From a checkpoint of a small model that answers yes/no questions on an image's attributes: encoder norm layernorm, 44.9 epochs.
Rows from block 6 of the image encoder, named by matrix and row number. Each number is 200 + 40 x the weight over its row's rms, rounded and kept within 0 to 999. All counts start at 0. After the name is the row's rms in percent of the matrix's.
# fc1: token-mixing MLP up (encoder.blocks.6.mixer.f.fc1.weight, 160x64), inputs 0-63
fc1.42,086,195,232,201,213,144,193,169,222,303,223,221,189,212,215,173,145,245,222,165,136,244,154,137,189,248,216,208,135,228,255,197,175,111,179,181,216,219,190,161,204,230,142,204,165,243,238,198,152,131,174,240,173,157,258,180,279,248,191,193,243,119,204,216,222
fc1.43,105,240,170,232,203,204,214,160,231,214,204,240,200,150,107,213,198,208,160,180,185,250,175,152,161,250,167,207,137,205,195,265,226,197,112,311,125,237,185,175,270,201,158,268,234,167,222,152,267,210,225,193,182,205,219,199,195,152,213,225,266,196,202,176,145
fc1.44,086,151,227,207,182,221,212,221,246,245,198,217,165,153,227,223,224,158,171,183,121,200,129,186,206,254,255,172,192,191,230,232,200,220,160,197,142,203,231,211,209,180,356,169,146,250,118,241,167,197,212,182,220,184,262,178,248,168,151,218,206,131,191,215,238
fc1.45,077,176,115,249,142,197,225,113,164,173,233,221,170,158,174,149,178,215,175,238,213,193,198,207,163,133,198,88,246,83,256,237,183,219,204,171,191,242,193,177,186,223,250,211,170,215,224,238,203,187,234,214,171,179,208,235,212,244,249,276,186,188,199,169,255
fc1.46,108,136,225,160,148,294,245,239,211,152,156,202,211,211,254,205,236,139,194,189,139,164,212,229,233,221,202,170,164,137,185,154,271,240,187,219,237,270,197,268,161,233,200,151,213,179,166,249,191,155,177,168,90,213,177,200,199,243,223,177,210,180,251,247,192
fc1.47,108,149,220,233,235,207,258,224,142,230,299,186,150,196,159,227,257,217,201,242,163,185,251,217,206,147,171,242,211,198,260,186,174,175,131,167,282,229,181,215,232,147,236,267,235,139,266,216,177,163,190,207,213,155,184,233,193,188,195,246,147,189,218,130,264
fc1.48,099,177,222,222,166,172,190,228,172,184,253,297,180,207,165,250,184,184,238,240,183,192,233,138,172,279,212,135,206,154,250,155,225,185,240,180,197,190,278,98,136,152,205,216,193,263,220,189,144,222,227,189,206,203,214,208,120,124,205,250,203,188,202,222,145
fc1.49,095,175,226,255,145,216,217,225,163,237,219,160,264,182,211,202,230,203,176,95,278,230,200,141,205,222,205,232,138,270,189,202,212,209,170,180,133,245,200,289,233,183,158,211,183,169,199,216,262,225,255,260,198,137,227,142,129,181,225,209,227,155,177,214,163
fc1.50,122,191,172,209,236,186,185,220,200,145,138,187,291,228,239,190,180,195,169,122,224,196,133,268,225,187,248,196,221,208,191,218,225,197,212,217,174,219,232,284,261,183,141,146,204,222,92,188,201,159,165,171,220,246,194,138,251,132,181,272,156,212,229,229,232
fc1.51,098,277,188,180,183,216,216,242,199,204,163,201,158,174,193,286,185,177,166,267,265,193,194,166,235,101,228,299,182,219,222,232,266,222,194,195,189,158,243,136,206,251,211,155,162,306,215,207,213,230,210,249,163,211,169,218,250,155,230,186,153,179,167,209,187
fc1.52,130,162,179,234,128,198,181,196,264,246,179,237,291,125,117,209,245,222,203,139,257,130,202,262,184,212,242,186,225,242,275,190,170,266,187,225,247,181,198,213,147,196,241,213,181,200,193,168,246,193,216,202,178,231,188,158,224,232,202,164,216,148,283,189,147
fc1.53,109,163,179,232,155,215,195,202,217,171,195,252,165,221,204,222,199,247,200,189,246,210,221,173,271,224,230,185,76,206,257,209,201,187,232,165,62,288,149,213,218,150,219,225,188,138,207,198,178,246,226,207,148,243,169,246,233,199,200,169,177,145,227,216,252
fc1.54,103,198,212,245,187,202,161,162,195,240,106,200,149,187,190,103,178,248,186,144,192,147,229,158,188,195,152,188,159,187,140,196,128,242,188,168,247,241,138,269,232,282,177,199,209,164,228,180,214,229,256,204,172,214,204,224,258,261,197,269,235,180,233,245,233
fc1.55,096,250,179,190,192,175,223,258,165,216,185,218,191,202,202,249,225,183,188,266,231,289,209,194,221,163,244,218,145,94,130,170,219,274,173,261,188,297,203,169,247,196,135,187,146,149,202,254,205,188,156,121,179,173,191,214,191,180,160,187,194,164,241,201,179
fc1.56,098,229,116,161,152,273,214,192,228,181,228,282,230,242,191,180,245,222,155,193,165,239,182,161,152,233,209,174,194,243,195,175,139,249,170,292,174,176,143,161,166,192,216,238,151,125,243,176,211,197,266,177,184,207,177,201,235,205,268,150,259,190,141,212,170
fc1.57,098,202,210,161,155,223,298,203,162,218,214,183,206,192,211,217,299,215,161,226,170,143,176,193,227,177,197,350,290,160,207,213,221,200,239,170,152,284,295,209,167,224,201,174,194,197,192,147,174,205,155,198,213,169,197,200,152,206,198,209,210,155,205,214,197
fc1.58,096,194,167,211,262,229,210,212,185,248,215,159,181,142,196,170,216,256,204,145,224,185,185,210,139,207,141,195,213,209,158,105,227,271,183,169,193,112,196,152,219,249,239,141,129,133,170,195,206,167,263,217,207,168,316,226,178,221,197,230,214,251,188,204,218
fc1.59,099,218,157,184,254,192,220,163,265,198,166,205,268,211,222,166,177,144,291,183,127,122,197,175,177,263,145,249,191,141,192,188,218,148,173,176,269,193,168,182,233,190,262,199,186,252,193,199,221,206,206,196,255,262,198,246,117,143,195,213,148,199,246,210,151
fc1.60,113,223,193,121,138,166,308,204,194,277,245,182,171,210,214,122,174,143,268,243,207,175,212,255,183,138,134,168,214,226,216,225,167,183,231,258,168,260,151,111,227,234,229,190,220,176,232,233,213,185,182,188,212,159,215,180,242,163,206,165,171,228,192,242,200
fc1.61,100,222,153,216,283,171,161,205,196,229,216,200,183,280,192,277,199,201,148,259,280,228,187,129,207,199,196,215,241,178,207,193,192,211,218,197,214,177,120,195,216,189,214,132,128,60,121,224,204,206,198,211,158,195,170,185,217,194,217,222,225,151,194,259,195
fc1.62,095,228,190,218,159,187,203,159,189,261,196,199,224,191,246,163,105,229,178,156,176,228,248,196,128,232,211,178,252,138,272,216,253,213,260,286,211,285,229,225,179,158,175,184,254,159,161,175,264,224,120,239,208,201,182,252,224,145,192,203,233,219,199,171,225
fc1.63,104,266,187,139,285,251,214,130,209,259,196,247,202,134,176,255,182,157,245,153,233,226,208,239,199,190,232,209,224,265,178,237,158,166,187,252,135,129,266,167,231,226,133,179,250,186,188,128,202,219,204,232,197,174,198,248,184,179,260,180,192,193,159,235,180
fc1.64,123,219,248,197,136,208,207,156,209,139,219,128,182,220,188,214,207,203,252,189,216,237,154,168,266,225,244,194,252,153,131,165,194,244,212,127,186,237,281,264,208,263,169,188,279,154,195,201,242,198,170,188,256,169,178,152,172,151,130,210,252,183,151,234,209
fc1.65,101,245,204,172,217,169,247,212,223,238,266,134,205,203,228,278,235,189,198,218,213,155,149,230,197,198,205,162,271,176,169,183,154,161,241,223,196,293,123,177,250,154,228,174,299,163,173,179,207,195,141,194,181,245,216,187,211,218,155,224,126,230,221,272,159
fc1.66,097,238,137,211,260,187,220,202,236,125,184,141,220,182,185,211,202,223,229,239,211,129,188,222,248,189,205,335,128,270,121,159,188,219,210,168,201,241,130,161,237,157,220,181,166,279,187,197,167,188,226,175,188,215,163,184,188,170,244,201,182,203,185,261,182
fc1.67,097,244,223,247,226,197,222,227,238,182,184,100,181,177,204,243,219,197,199,112,177,167,137,238,143,244,85,136,256,162,260,184,272,258,168,167,171,216,193,188,221,166,165,209,164,184,248,215,192,176,174,221,157,223,261,183,207,266,197,180,216,229,155,197,195
fc1.68,110,155,182,196,141,147,212,243,224,165,274,171,110,170,195,146,274,191,222,246,170,165,221,249,266,199,193,222,231,249,207,214,177,177,149,203,212,208,216,160,152,210,221,231,212,154,213,191,289,181,234,124,224,203,225,175,191,242,230,175,220,138,296,165,252
fc1.69,109,210,200,250,177,155,172,185,240,215,240,137,189,147,203,193,221,218,174,198,140,131,172,210,187,169,195,195,247,166,63,207,212,187,263,215,290,217,97,190,207,222,208,169,227,232,163,192,279,210,208,163,218,218,217,233,179,226,153,211,178,254,147,210,261
fc1.70,086,213,205,202,194,170,172,237,193,200,185,272,203,229,202,217,228,174,159,200,196,129,209,267,195,205,166,185,183,266,273,221,177,142,249,163,283,125,135,218,132,262,252,235,214,274,138,153,193,230,213,225,238,253,199,133,183,168,186,219,182,257,180,220,149
fc1.71,085,204,281,120,263,167,204,157,254,157,225,204,223,251,60,246,251,210,196,226,157,160,127,230,214,194,225,181,209,187,198,217,186,206,148,228,225,248,201,143,221,156,190,260,173,211,209,185,162,191,243,209,257,250,241,195,180,200,164,202,173,216,279,215,206
fc1.72,114,217,170,241,165,143,145,228,188,205,221,194,143,178,174,207,212,193,199,207,242,248,190,182,180,202,223,214,150,205,158,180,191,173,233,157,233,297,185,190,269,247,155,158,63,108,213,157,186,295,202,243,236,207,170,199,219,188,208,250,178,157,167,213,172
fc1.73,118,212,207,174,184,301,144,177,285,221,178,220,210,230,213,146,225,232,201,156,273,267,207,154,224,232,173,148,230,279,227,176,158,271,211,257,107,270,180,177,192,176,244,201,221,237,250,194,197,264,164,224,250,188,166,154,177,194,199,196,215,174,227,217,188
fc1.74,096,207,205,239,189,173,167,261,175,158,167,174,251,228,143,212,190,169,181,192,247,146,221,271,183,215,195,151,191,192,263,227,222,209,212,268,154,207,125,244,172,203,162,91,199,239,178,191,168,254,266,218,208,169,218,237,138,285,132,184,254,206,149,183,192
fc1.75,105,216,219,217,130,196,283,166,193,148,207,219,250,169,237,246,199,252,150,161,237,233,204,188,213,226,191,223,170,283,146,170,198,198,189,128,219,178,162,138,195,149,200,209,319,187,126,163,163,174,221,177,209,255,246,181,198,195,243,210,167,142,257,249,211
fc1.76,100,158,236,237,145,291,137,195,162,140,205,218,199,236,298,222,205,187,202,190,148,199,232,235,161,191,202,227,252,198,188,261,203,159,248,207,172,240,201,212,266,164,253,217,147,177,239,207,158,210,186,194,239,237,246,189,171,128,134,168,219,116,188,169,134
fc1.77,079,190,246,150,159,145,223,218,146,172,154,203,123,288,177,162,161,179,243,118,189,155,193,184,281,175,135,220,212,270,184,225,223,235,231,131,161,204,192,179,226,244,196,205,150,275,174,187,175,208,189,198,197,222,188,181,256,229,267,234,157,179,170,190,136
fc1.78,092,212,252,141,205,173,120,219,198,244,271,184,187,251,179,181,162,202,210,207,201,203,183,174,169,204,247,235,128,261,175,277,220,245,209,244,330,189,274,176,175,173,187,201,182,187,290,250,200,202,184,240,153,198,150,218,168,156,231,220,184,192,170,255,196
fc1.79,097,299,240,296,217,214,186,194,218,123,206,228,223,199,139,195,184,223,218,166,233,165,196,295,272,207,230,205,145,180,187,229,186,140,203,145,151,201,166,207,217,181,166,222,201,242,152,180,191,110,163,217,184,269,186,204,218,219,188,123,151,187,197,233,251
fc1.80,086,274,155,226,170,237,195,210,210,163,202,200,224,170,196,149,171,166,197,251,239,141,194,217,267,209,246,173,163,138,208,238,303,154,230,164,176,181,245,175,178,194,221,276,193,104,267,237,233,224,179,185,258,120,153,163,240,180,218,190,190,237,238,228,191
fc1.81,119,284,155,254,248,243,288,149,202,206,200,170,171,178,176,203,189,169,186,180,208,236,224,174,237,180,189,125,268,160,246,174,203,160,192,100,258,217,214,183,229,199,233,74,148,221,160,215,226,182,204,181,138,174,168,160,201,170,250,221,218,218,189,220,189
fc1.82,080,220,200,166,270,203,140,226,144,176,170,197,202,185,180,165,193,225,299,180,101,196,177,180,178,230,199,268,219,192,212,216,217,195,168,183,178,220,89,159,162,165,149,211,214,286,237,152,181,214,237,238,243,198,228,241,170,227,210,214,157,231,281,265,212
fc1.83,100,172,195,221,122,221,242,194,222,168,294,254,171,198,183,187,174,218,228,261,104,170,199,173,143,155,158,248,245,155,312,211,242,252,188,122,175,197,173,151,182,168,197,218,218,169,170,186,235,200,198,236,175,201,216,216,141,175,268,212,155,166,212,193,162
fc1.84,086,283,246,184,230,167,269,120,234,214,239,199,176,189,163,216,280,184,204,183,100,137,187,156,243,184,216,191,213,114,162,228,161,223,252,197,209,196,163,232,211,195,209,287,213,227,190,176,186,190,189,149,196,200,100,179,223,209,195,168,200,160,256,218,254
fc1.85,099,197,213,219,157,237,240,184,167,211,192,238,212,92,215,184,201,260,222,212,178,234,75,173,219,253,159,184,204,223,195,142,269,184,142,185,144,213,165,199,224,161,265,187,110,194,133,250,204,192,190,235,172,140,200,194,243,134,182,181,240,235,200,190,208
fc1.86,082,158,255,206,229,169,116,205,222,192,133,235,188,180,181,157,266,163,220,173,155,156,237,135,187,270,178,262,160,196,165,212,232,240,161,229,147,155,158,189,191,179,124,254,189,231,191,233,201,187,184,218,223,177,226,254,216,153,216,98,278,237,220,210,234
fc1.87,108,186,250,167,175,259,233,157,190,143,180,205,198,187,185,221,144,210,156,144,234,200,191,305,157,280,198,192,201,204,191,283,198,180,252,122,177,194,213,276,148,160,238,180,237,156,278,168,172,184,237,212,231,149,196,204,195,134,259,231,234,176,173,235,186
fc1.88,124,135,256,178,188,199,184,201,142,200,267,209,137,242,197,170,137,140,183,240,167,241,178,165,217,136,189,221,234,175,209,219,235,235,251,163,190,220,192,198,143,153,157,163,217,202,176,181,192,212,233,181,258,198,228,255,149,246,316,222,266,230,292,182,194
fc1.89,095,123,217,153,153,219,102,211,236,230,193,144,156,210,264,198,195,227,230,145,183,233,213,277,162,228,226,225,151,260,264,244,112,218,224,136,195,165,223,207,189,164,209,169,145,189,216,171,186,167,165,193,207,179,186,289,228,225,162,204,232,176,183,270,220
fc1.90,105,202,204,213,119,79,204,190,205,137,229,269,128,131,167,232,241,217,195,183,218,185,290,200,240,150,157,184,274,171,195,186,185,176,167,184,202,215,144,172,168,173,189,184,156,222,203,209,242,277,182,207,222,170,279,224,203,139,223,220,252,188,222,209,214
fc1.91,097,235,149,106,122,194,164,132,161,210,186,183,214,268,225,194,211,174,265,214,201,166,210,221,215,199,198,209,281,128,186,226,236,213,170,288,136,260,226,183,241,171,196,244,210,157,180,213,198,167,143,152,217,238,163,176,196,202,271,114,199,191,236,213,200
fc1.92,079,175,269,251,187,179,182,278,166,205,187,207,181,175,252,188,163,206,205,159,138,141,221,199,168,273,212,203,183,206,192,262,208,191,200,227,137,213,179,198,250,262,252,188,128,209,216,171,157,98,153,250,140,252,226,209,216,210,130,185,194,175,231,275,253
fc1.93,097,183,167,216,174,199,175,144,205,218,166,192,150,184,261,167,162,177,166,177,253,261,152,196,277,175,177,192,228,185,209,178,202,181,285,150,293,189,156,186,215,240,210,175,117,107,214,245,209,220,153,212,200,180,168,234,220,221,282,204,209,253,156,263,145
fc1.94,081,194,223,222,170,225,182,211,189,175,260,206,211,219,213,179,168,292,221,230,193,146,247,206,123,202,185,202,253,254,209,182,169,208,180,134,228,227,272,253,235,202,168,212,194,179,216,145,234,204,190,228,111,217,258,230,196,227,250,272,180,114,301,155,169
fc1.95,108,185,208,232,182,212,218,200,227,217,204,269,220,199,146,215,147,278,176,146,171,315,234,160,179,193,196,189,180,185,87,170,192,153,205,214,200,215,265,251,133,273,176,195,142,230,189,208,229,207,188,177,130,187,232,291,181,151,212,213,179,189,208,224,153
fc1.96,093,220,210,175,203,205,236,273,196,209,258,253,231,111,239,221,189,203,239,233,188,211,213,138,271,184,227,155,219,238,247,234,240,130,287,146,177,271,215,164,139,228,249,209,180,113,172,160,218,202,239,178,132,182,170,194,202,176,221,249,221,207,169,154,176
fc1.97,100,189,201,284,238,273,172,202,151,245,125,210,189,255,189,199,224,217,193,168,199,221,146,229,230,270,241,242,158,73,259,227,207,192,231,232,255,200,196,241,203,153,150,188,213,251,181,173,150,232,201,148,257,155,202,152,238,212,159,248,218,184,232,185,198
fc1.98,110,213,196,192,285,209,213,190,199,174,181,242,155,180,197,182,175,150,254,135,211,258,145,187,124,200,138,271,217,207,245,170,152,226,239,238,178,137,240,147,253,206,263,229,250,231,181,226,208,196,161,132,149,147,168,190,176,150,269,248,222,173,170,240,181
fc1.99,098,237,202,228,172,227,174,146,192,230,260,182,199,198,223,192,287,143,180,238,185,150,223,176,242,182,229,155,220,252,142,230,257,193,183,167,141,208,169,194,174,198,98,196,130,148,136,214,205,199,226,237,267,196,231,250,202,249,145,224,135,233,281,174,185
fc1.100,101,236,158,130,179,202,161,244,228,194,176,203,183,243,205,202,159,166,134,208,137,217,225,197,238,258,184,216,130,298,226,259,230,189,230,241,289,132,156,171,197,215,169,227,198,196,124,154,150,202,223,259,208,150,201,153,208,204,280,191,199,228,193,257,219
fc1.101,107,228,154,207,190,163,142,254,216,183,228,223,203,135,179,216,209,208,224,254,183,115,237,214,223,180,188,209,157,264,305,247,173,176,203,239,296,108,146,233,188,198,172,200,209,136,168,286,212,196,219,199,163,180,162,228,197,174,170,164,206,161,176,257,166
fc1.102,099,198,297,150,185,182,206,250,260,190,167,174,208,189,215,226,165,219,120,212,232,206,159,165,144,188,204,225,281,252,167,232,138,216,255,184,199,223,99,283,200,157,206,202,183,118,133,194,199,214,173,160,174,220,182,167,209,222,203,177,241,197,240,275,207
fc1.103,110,183,216,173,225,221,145,220,151,166,226,212,221,220,174,228,196,235,221,148,139,161,185,202,225,305,179,163,178,294,116,289,269,189,191,166,153,231,200,162,253,165,186,209,201,211,164,236,241,190,171,236,218,134,269,166,223,138,211,197,222,185,206,141,163
fc1.104,101,304,206,223,259,169,211,217,117,201,181,185,235,246,138,204,275,195,192,114,271,277,240,147,258,163,215,176,222,185,209,198,155,164,180,183,200,231,160,241,200,216,213,220,253,174,192,228,185,223,161,161,130,227,187,219,223,162,138,216,252,179,256,193,171
fc1.105,107,245,204,225,162,174,189,244,197,212,175,215,206,225,224,215,214,214,152,178,183,193,197,269,220,242,207,255,225,139,222,218,243,177,220,198,109,115,129,184,249,235,134,253,188,202,298,187,228,232,190,129,301,228,174,198,143,172,232,193,135,176,181,221,229
fc1.106,095,266,242,240,252,181,218,261,244,181,209,238,185,219,168,209,221,112,210,247,143,211,190,199,184,121,168,237,194,235,88,123,207,213,167,236,166,149,187,136,276,220,172,192,199,199,142,156,224,197,239,178,201,179,177,142,210,229,188,191,242,148,230,246,230
fc1.107,110,250,199,214,195,181,222,277,304,127,181,230,225,173,169,138,264,261,215,166,198,231,93,218,211,179,233,196,157,259,241,157,156,166,221,201,276,147,230,230,189,253,167,161,182,198,165,219,241,167,246,172,208,210,174,177,237,199,156,194,202,188,210,236,262
fc1.108,108,160,154,254,160,230,208,187,201,236,130,183,231,186,193,267,213,243,204,192,262,198,195,275,210,173,185,194,338,88,204,200,208,207,181,220,165,303,144,208,197,211,193,214,185,258,181,213,196,198,255,208,160,146,208,164,237,216,204,250,200,209,155,170,193
fc1.109,083,249,204,192,228,190,307,127,264,174,256,177,151,203,237,211,207,159,220,184,201,109,169,241,166,125,143,260,182,285,214,208,183,179,194,258,144,219,148,217,172,135,144,189,197,192,192,186,182,237,198,174,162,197,155,236,180,169,184,177,183,220,272,226,188
fc1.110,105,227,209,187,190,158,224,169,198,215,185,235,199,182,223,205,201,146,196,184,215,146,182,149,176,134,288,225,242,206,183,162,120,135,204,225,223,182,109,288,152,214,159,195,171,184,203,184,163,229,260,173,178,128,208,248,250,300,251,216,239,188,228,244,239
fc1.111,091,172,183,169,222,166,228,127,171,192,260,242,276,228,203,244,166,243,238,166,139,200,163,227,192,207,202,138,295,197,215,183,243,173,194,202,145,241,195,195,189,193,289,124,263,173,202,201,170,221,189,255,169,219,186,212,241,132,302,175,218,212,182,149,207
fc1.112,099,228,132,237,249,187,277,252,252,274,98,188,175,225,218,190,177,197,252,181,198,185,183,208,203,299,196,242,208,179,166,230,184,191,214,188,232,124,263,201,227,210,142,179,186,194,213,221,165,220,173,167,207,223,104,214,179,176,144,174,125,262,174,201,201
fc1.113,097,209,205,120,183,160,244,254,151,158,215,169,202,253,259,204,188,168,149,195,192,258,143,212,277,228,237,188,146,260,130,211,209,212,241,308,260,177,200,154,275,206,199,193,209,198,169,155,213,175,218,240,157,213,163,155,254,240,235,182,169,159,194,234,223
fc1.114,096,298,158,182,193,153,154,168,266,210,224,194,166,179,183,188,238,276,211,158,131,285,197,177,212,244,162,192,254,153,232,163,193,261,174,188,257,164,258,197,171,279,157,125,191,244,149,165,214,162,184,225,198,253,169,202,173,219,189,242,151,217,203,216,218
fc1.115,096,252,270,233,181,226,230,284,202,227,186,203,160,137,169,197,235,143,224,181,191,193,185,189,172,179,180,142,144,124,245,199,245,215,199,175,284,127,200,170,200,135,170,232,89,100,203,161,197,188,217,191,267,229,210,196,221,191,229,192,193,220,177,189,224
fc1.116,091,260,158,208,176,296,171,175,182,289,195,225,108,273,200,205,167,156,151,224,186,138,190,192,209,207,199,227,227,201,192,185,196,169,205,176,214,184,158,245,200,225,179,199,315,200,212,218,203,148,187,207,267,122,212,205,204,262,200,181,256,201,163,137,264
fc1.117,088,233,255,213,147,250,192,166,146,239,226,162,148,180,180,156,166,230,288,193,176,274,217,173,224,154,181,268,93,270,168,207,188,224,217,234,219,177,276,226,139,174,204,195,250,158,151,231,262,234,248,193,242,174,242,198,196,182,199,169,180,211,162,225,218
fc1.118,094,210,247,143,196,232,188,191,193,197,216,174,160,229,185,232,165,149,234,205,157,160,216,184,232,152,235,238,172,301,157,232,89,123,249,206,239,208,153,196,222,167,162,221,167,190,205,143,241,188,105,149,232,234,227,185,205,217,300,192,230,239,199,209,181
fc1.119,098,214,245,211,183,184,279,211,190,217,205,221,261,154,192,198,150,189,196,223,253,148,227,209,245,251,137,115,196,250,127,208,211,258,232,150,129,157,171,188,235,188,186,258,233,216,175,215,186,156,151,139,108,218,194,251,184,182,163,228,199,178,253,124,203
fc1.120,099,166,254,189,252,215,196,254,209,223,195,175,192,258,218,252,197,187,147,103,182,158,207,142,214,184,74,270,190,216,178,220,242,206,152,253,120,164,170,213,196,186,170,147,241,228,162,196,200,184,250,127,166,220,263,241,183,182,151,184,205,210,171,194,167
fc1.121,104,109,215,201,163,118,204,202,250,236,235,155,186,201,122,174,214,169,187,157,238,231,168,180,203,129,207,264,210,179,193,171,203,194,113,296,280,185,223,238,238,233,270,185,199,216,257,219,156,237,211,194,158,190,212,172,132,198,254,201,199,237,205,181,236
fc1.122,111,230,183,175,174,203,228,204,220,231,150,249,205,177,222,227,241,220,166,214,245,184,158,182,164,163,178,260,182,272,153,151,203,229,210,175,265,109,206,276,212,175,217,161,180,339,221,220,185,261,165,173,242,164,255,275,194,219,211,222,203,169,229,149,186
fc1.123,094,176,230,152,233,219,197,210,173,205,151,190,268,281,173,160,232,228,200,235,204,82,197,172,239,172,181,169,159,243,201,255,270,195,203,212,150,193,198,122,219,210,200,255,263,196,208,237,181,197,281,164,162,167,166,225,153,224,161,146,237,156,176,178,275
fc1.124,097,219,179,187,137,188,121,237,181,168,191,241,166,203,190,218,166,238,212,188,221,159,154,227,158,198,227,230,113,190,154,271,134,165,286,214,167,291,175,238,150,244,263,221,164,192,248,242,219,230,222,245,188,142,198,203,257,151,167,200,246,140,202,204,213
fc1.125,085,313,205,211,266,242,201,176,167,226,175,212,235,175,155,180,170,234,197,113,229,205,217,230,173,144,155,205,190,254,115,133,198,203,182,153,212,212,187,223,225,206,184,197,189,145,101,262,149,223,205,256,190,188,231,158,241,187,155,173,247,222,273,183,218
fc1.126,096,198,170,214,222,242,250,201,190,166,242,266,170,157,96,255,222,174,215,201,106,155,178,193,202,230,200,146,262,252,165,220,250,108,193,202,161,277,194,185,182,154,220,176,235,167,198,271,203,126,174,239,147,184,160,220,226,173,178,202,240,187,175,171,192
fc1.127,102,280,258,147,218,178,177,251,236,230,148,207,227,121,203,203,225,163,199,250,244,203,242,230,193,142,218,183,175,161,239,207,203,114,271,234,144,189,200,235,151,156,145,152,224,258,209,185,240,192,156,189,200,179,143,160,144,186,174,211,216,141,217,288,215
fc1.128,097,204,218,204,201,190,205,188,154,175,119,197,236,186,301,178,187,186,250,223,201,222,139,212,224,188,268,250,159,242,208,165,200,152,239,189,185,208,177,172,149,166,205,181,217,182,91,218,196,270,222,198,251,121,201,254,253,240,171,254,194,205,94,220,180
fc1.129,112,149,198,209,247,192,192,198,120,222,181,251,214,185,197,229,129,145,202,193,193,187,144,167,219,212,178,144,306,121,126,260,196,224,228,165,92,225,186,178,163,177,275,227,182,219,207,236,213,182,213,268,220,205,199,166,163,182,225,157,160,251,175,231,217
fc1.130,115,237,249,93,168,166,212,252,187,265,195,210,167,176,187,133,212,211,187,149,201,209,158,164,220,208,223,155,212,229,227,245,232,222,302,297,187,226,187,195,243,226,249,149,186,267,195,218,226,121,154,149,197,209,183,237,222,173,209,252,199,200,208,163,267
fc1.131,093,192,235,216,186,241,205,223,201,178,207,216,247,212,203,214,227,215,208,314,139,164,235,210,179,247,224,129,255,263,176,244,216,162,225,130,171,229,137,256,230,253,169,229,159,119,181,146,235,183,188,260,236,220,194,178,212,210,241,219,125,121,169,223,231
fc1.132,074,161,239,192,89,172,238,232,250,232,223,227,128,210,211,206,207,213,160,184,186,232,196,268,239,155,157,138,189,164,220,178,254,149,177,159,218,187,262,155,174,207,170,209,193,119,154,257,226,172,270,249,188,165,184,171,305,216,196,185,220,227,176,176,169
fc1.133,084,140,198,147,95,221,210,179,201,260,229,211,197,155,196,279,258,235,226,267,210,161,171,159,148,242,185,128,176,167,229,128,226,201,172,211,224,165,220,217,194,160,208,176,207,257,164,112,236,180,220,240,214,215,153,149,238,169,193,214,275,158,210,160,190
fc1.134,078,218,269,237,196,226,230,169,195,205,221,258,205,202,169,205,150,217,227,170,71,177,148,198,241,160,227,214,196,142,253,159,272,184,170,244,227,142,188,236,211,172,129,179,148,159,188,262,226,173,194,185,131,282,233,163,200,147,149,204,193,176,168,177,219
fc1.135,103,160,259,156,192,263,211,241,169,199,206,187,207,166,190,263,176,209,185,222,163,180,208,202,114,257,197,214,204,72,272,197,180,216,188,167,183,118,217,224,167,247,272,169,253,232,206,201,214,144,225,199,161,153,224,174,230,173,134,267,259,227,208,182,220
fc1.136,085,251,260,218,227,199,230,205,222,181,226,199,201,148,172,196,258,204,238,255,166,114,110,201,179,208,214,203,193,219,76,162,204,206,239,269,228,235,146,110,167,173,184,203,232,198,120,133,197,198,210,246,247,215,189,184,203,201,141,194,229,225,162,234,167
fc1.137,102,191,292,173,190,219,205,239,232,210,295,257,166,181,290,188,166,269,172,264,203,157,208,161,150,260,230,200,179,162,198,178,173,207,183,192,252,225,212,156,182,129,171,204,152,162,147,244,103,259,237,212,168,163,219,254,185,186,192,194,193,160,186,179,185
fc1.138,111,254,198,215,208,188,205,170,231,241,245,191,200,235,247,230,217,240,187,257,218,170,184,142,206,203,191,233,224,292,86,159,167,143,164,252,153,202,113,238,167,182,227,206,177,113,127,186,169,195,154,193,141,185,225,184,210,270,173,199,189,246,198,184,249
fc1.139,114,183,188,181,212,221,139,186,223,223,236,190,158,148,212,131,178,252,227,186,195,205,213,229,193,229,266,241,280,179,143,170,205,210,134,144,147,249,251,215,221,151,177,143,223,105,218,207,227,120,276,212,165,173,202,222,202,225,264,195,240,141,231,247,242
fc1.140,124,208,220,227,152,173,158,206,167,276,175,200,235,262,120,161,269,220,193,238,223,220,258,173,187,231,228,153,238,150,231,162,163,202,226,223,146,236,214,184,217,212,108,240,205,214,241,158,193,215,135,240,266,196,190,234,166,210,206,148,107,129,178,227,162
fc1.141,086,181,227,183,170,186,178,173,188,187,265,202,196,171,188,244,251,196,208,219,278,246,229,256,272,231,209,214,185,44,233,213,236,164,253,216,218,113,141,200,168,177,222,215,164,158,210,190,202,251,239,232,157,213,201,193,185,176,267,129,175,211,246,199,174
fc1.142,102,227,197,242,276,185,229,249,182,235,224,193,179,237,190,195,206,204,203,148,207,87,214,205,171,174,186,155,81,227,204,151,251,214,188,119,184,317,187,217,169,165,269,123,200,192,165,210,214,251,214,146,199,191,205,204,208,211,197,242,166,173,165,201,175
fc1.143,103,233,198,229,192,257,213,243,178,252,178,209,188,205,207,192,196,170,172,152,105,123,211,126,186,225,119,198,284,186,265,169,206,194,192,171,216,150,214,225,82,257,179,170,197,118,203,208,177,204,142,209,161,183,217,189,228,248,166,228,267,200,167,205,186
fc1.144,102,235,229,131,139,174,225,207,252,211,174,214,245,232,245,204,161,194,176,154,147,147,247,172,179,135,194,104,167,287,185,179,187,204,115,115,240,156,195,226,196,136,210,227,211,167,224,208,232,240,182,239,229,183,214,158,130,216,253,182,159,216,203,234,226
fc1.145,118,235,178,183,192,158,197,178,249,177,217,178,187,169,158,243,175,243,207,185,78,178,189,193,182,205,260,74,294,285,208,218,160,170,198,119,235,197,278,197,183,213,168,169,179,243,192,195,195,200,177,175,233,208,163,167,239,254,197,206,202,232,251,222,221
fc1.146,106,153,219,177,220,182,138,177,251,229,120,174,169,148,204,178,272,193,186,180,130,184,185,184,240,223,249,235,248,122,249,228,166,166,252,264,163,298,242,229,234,276,255,219,183,144,183,188,250,276,184,179,204,197,184,178,156,227,205,174,198,189,208,199,179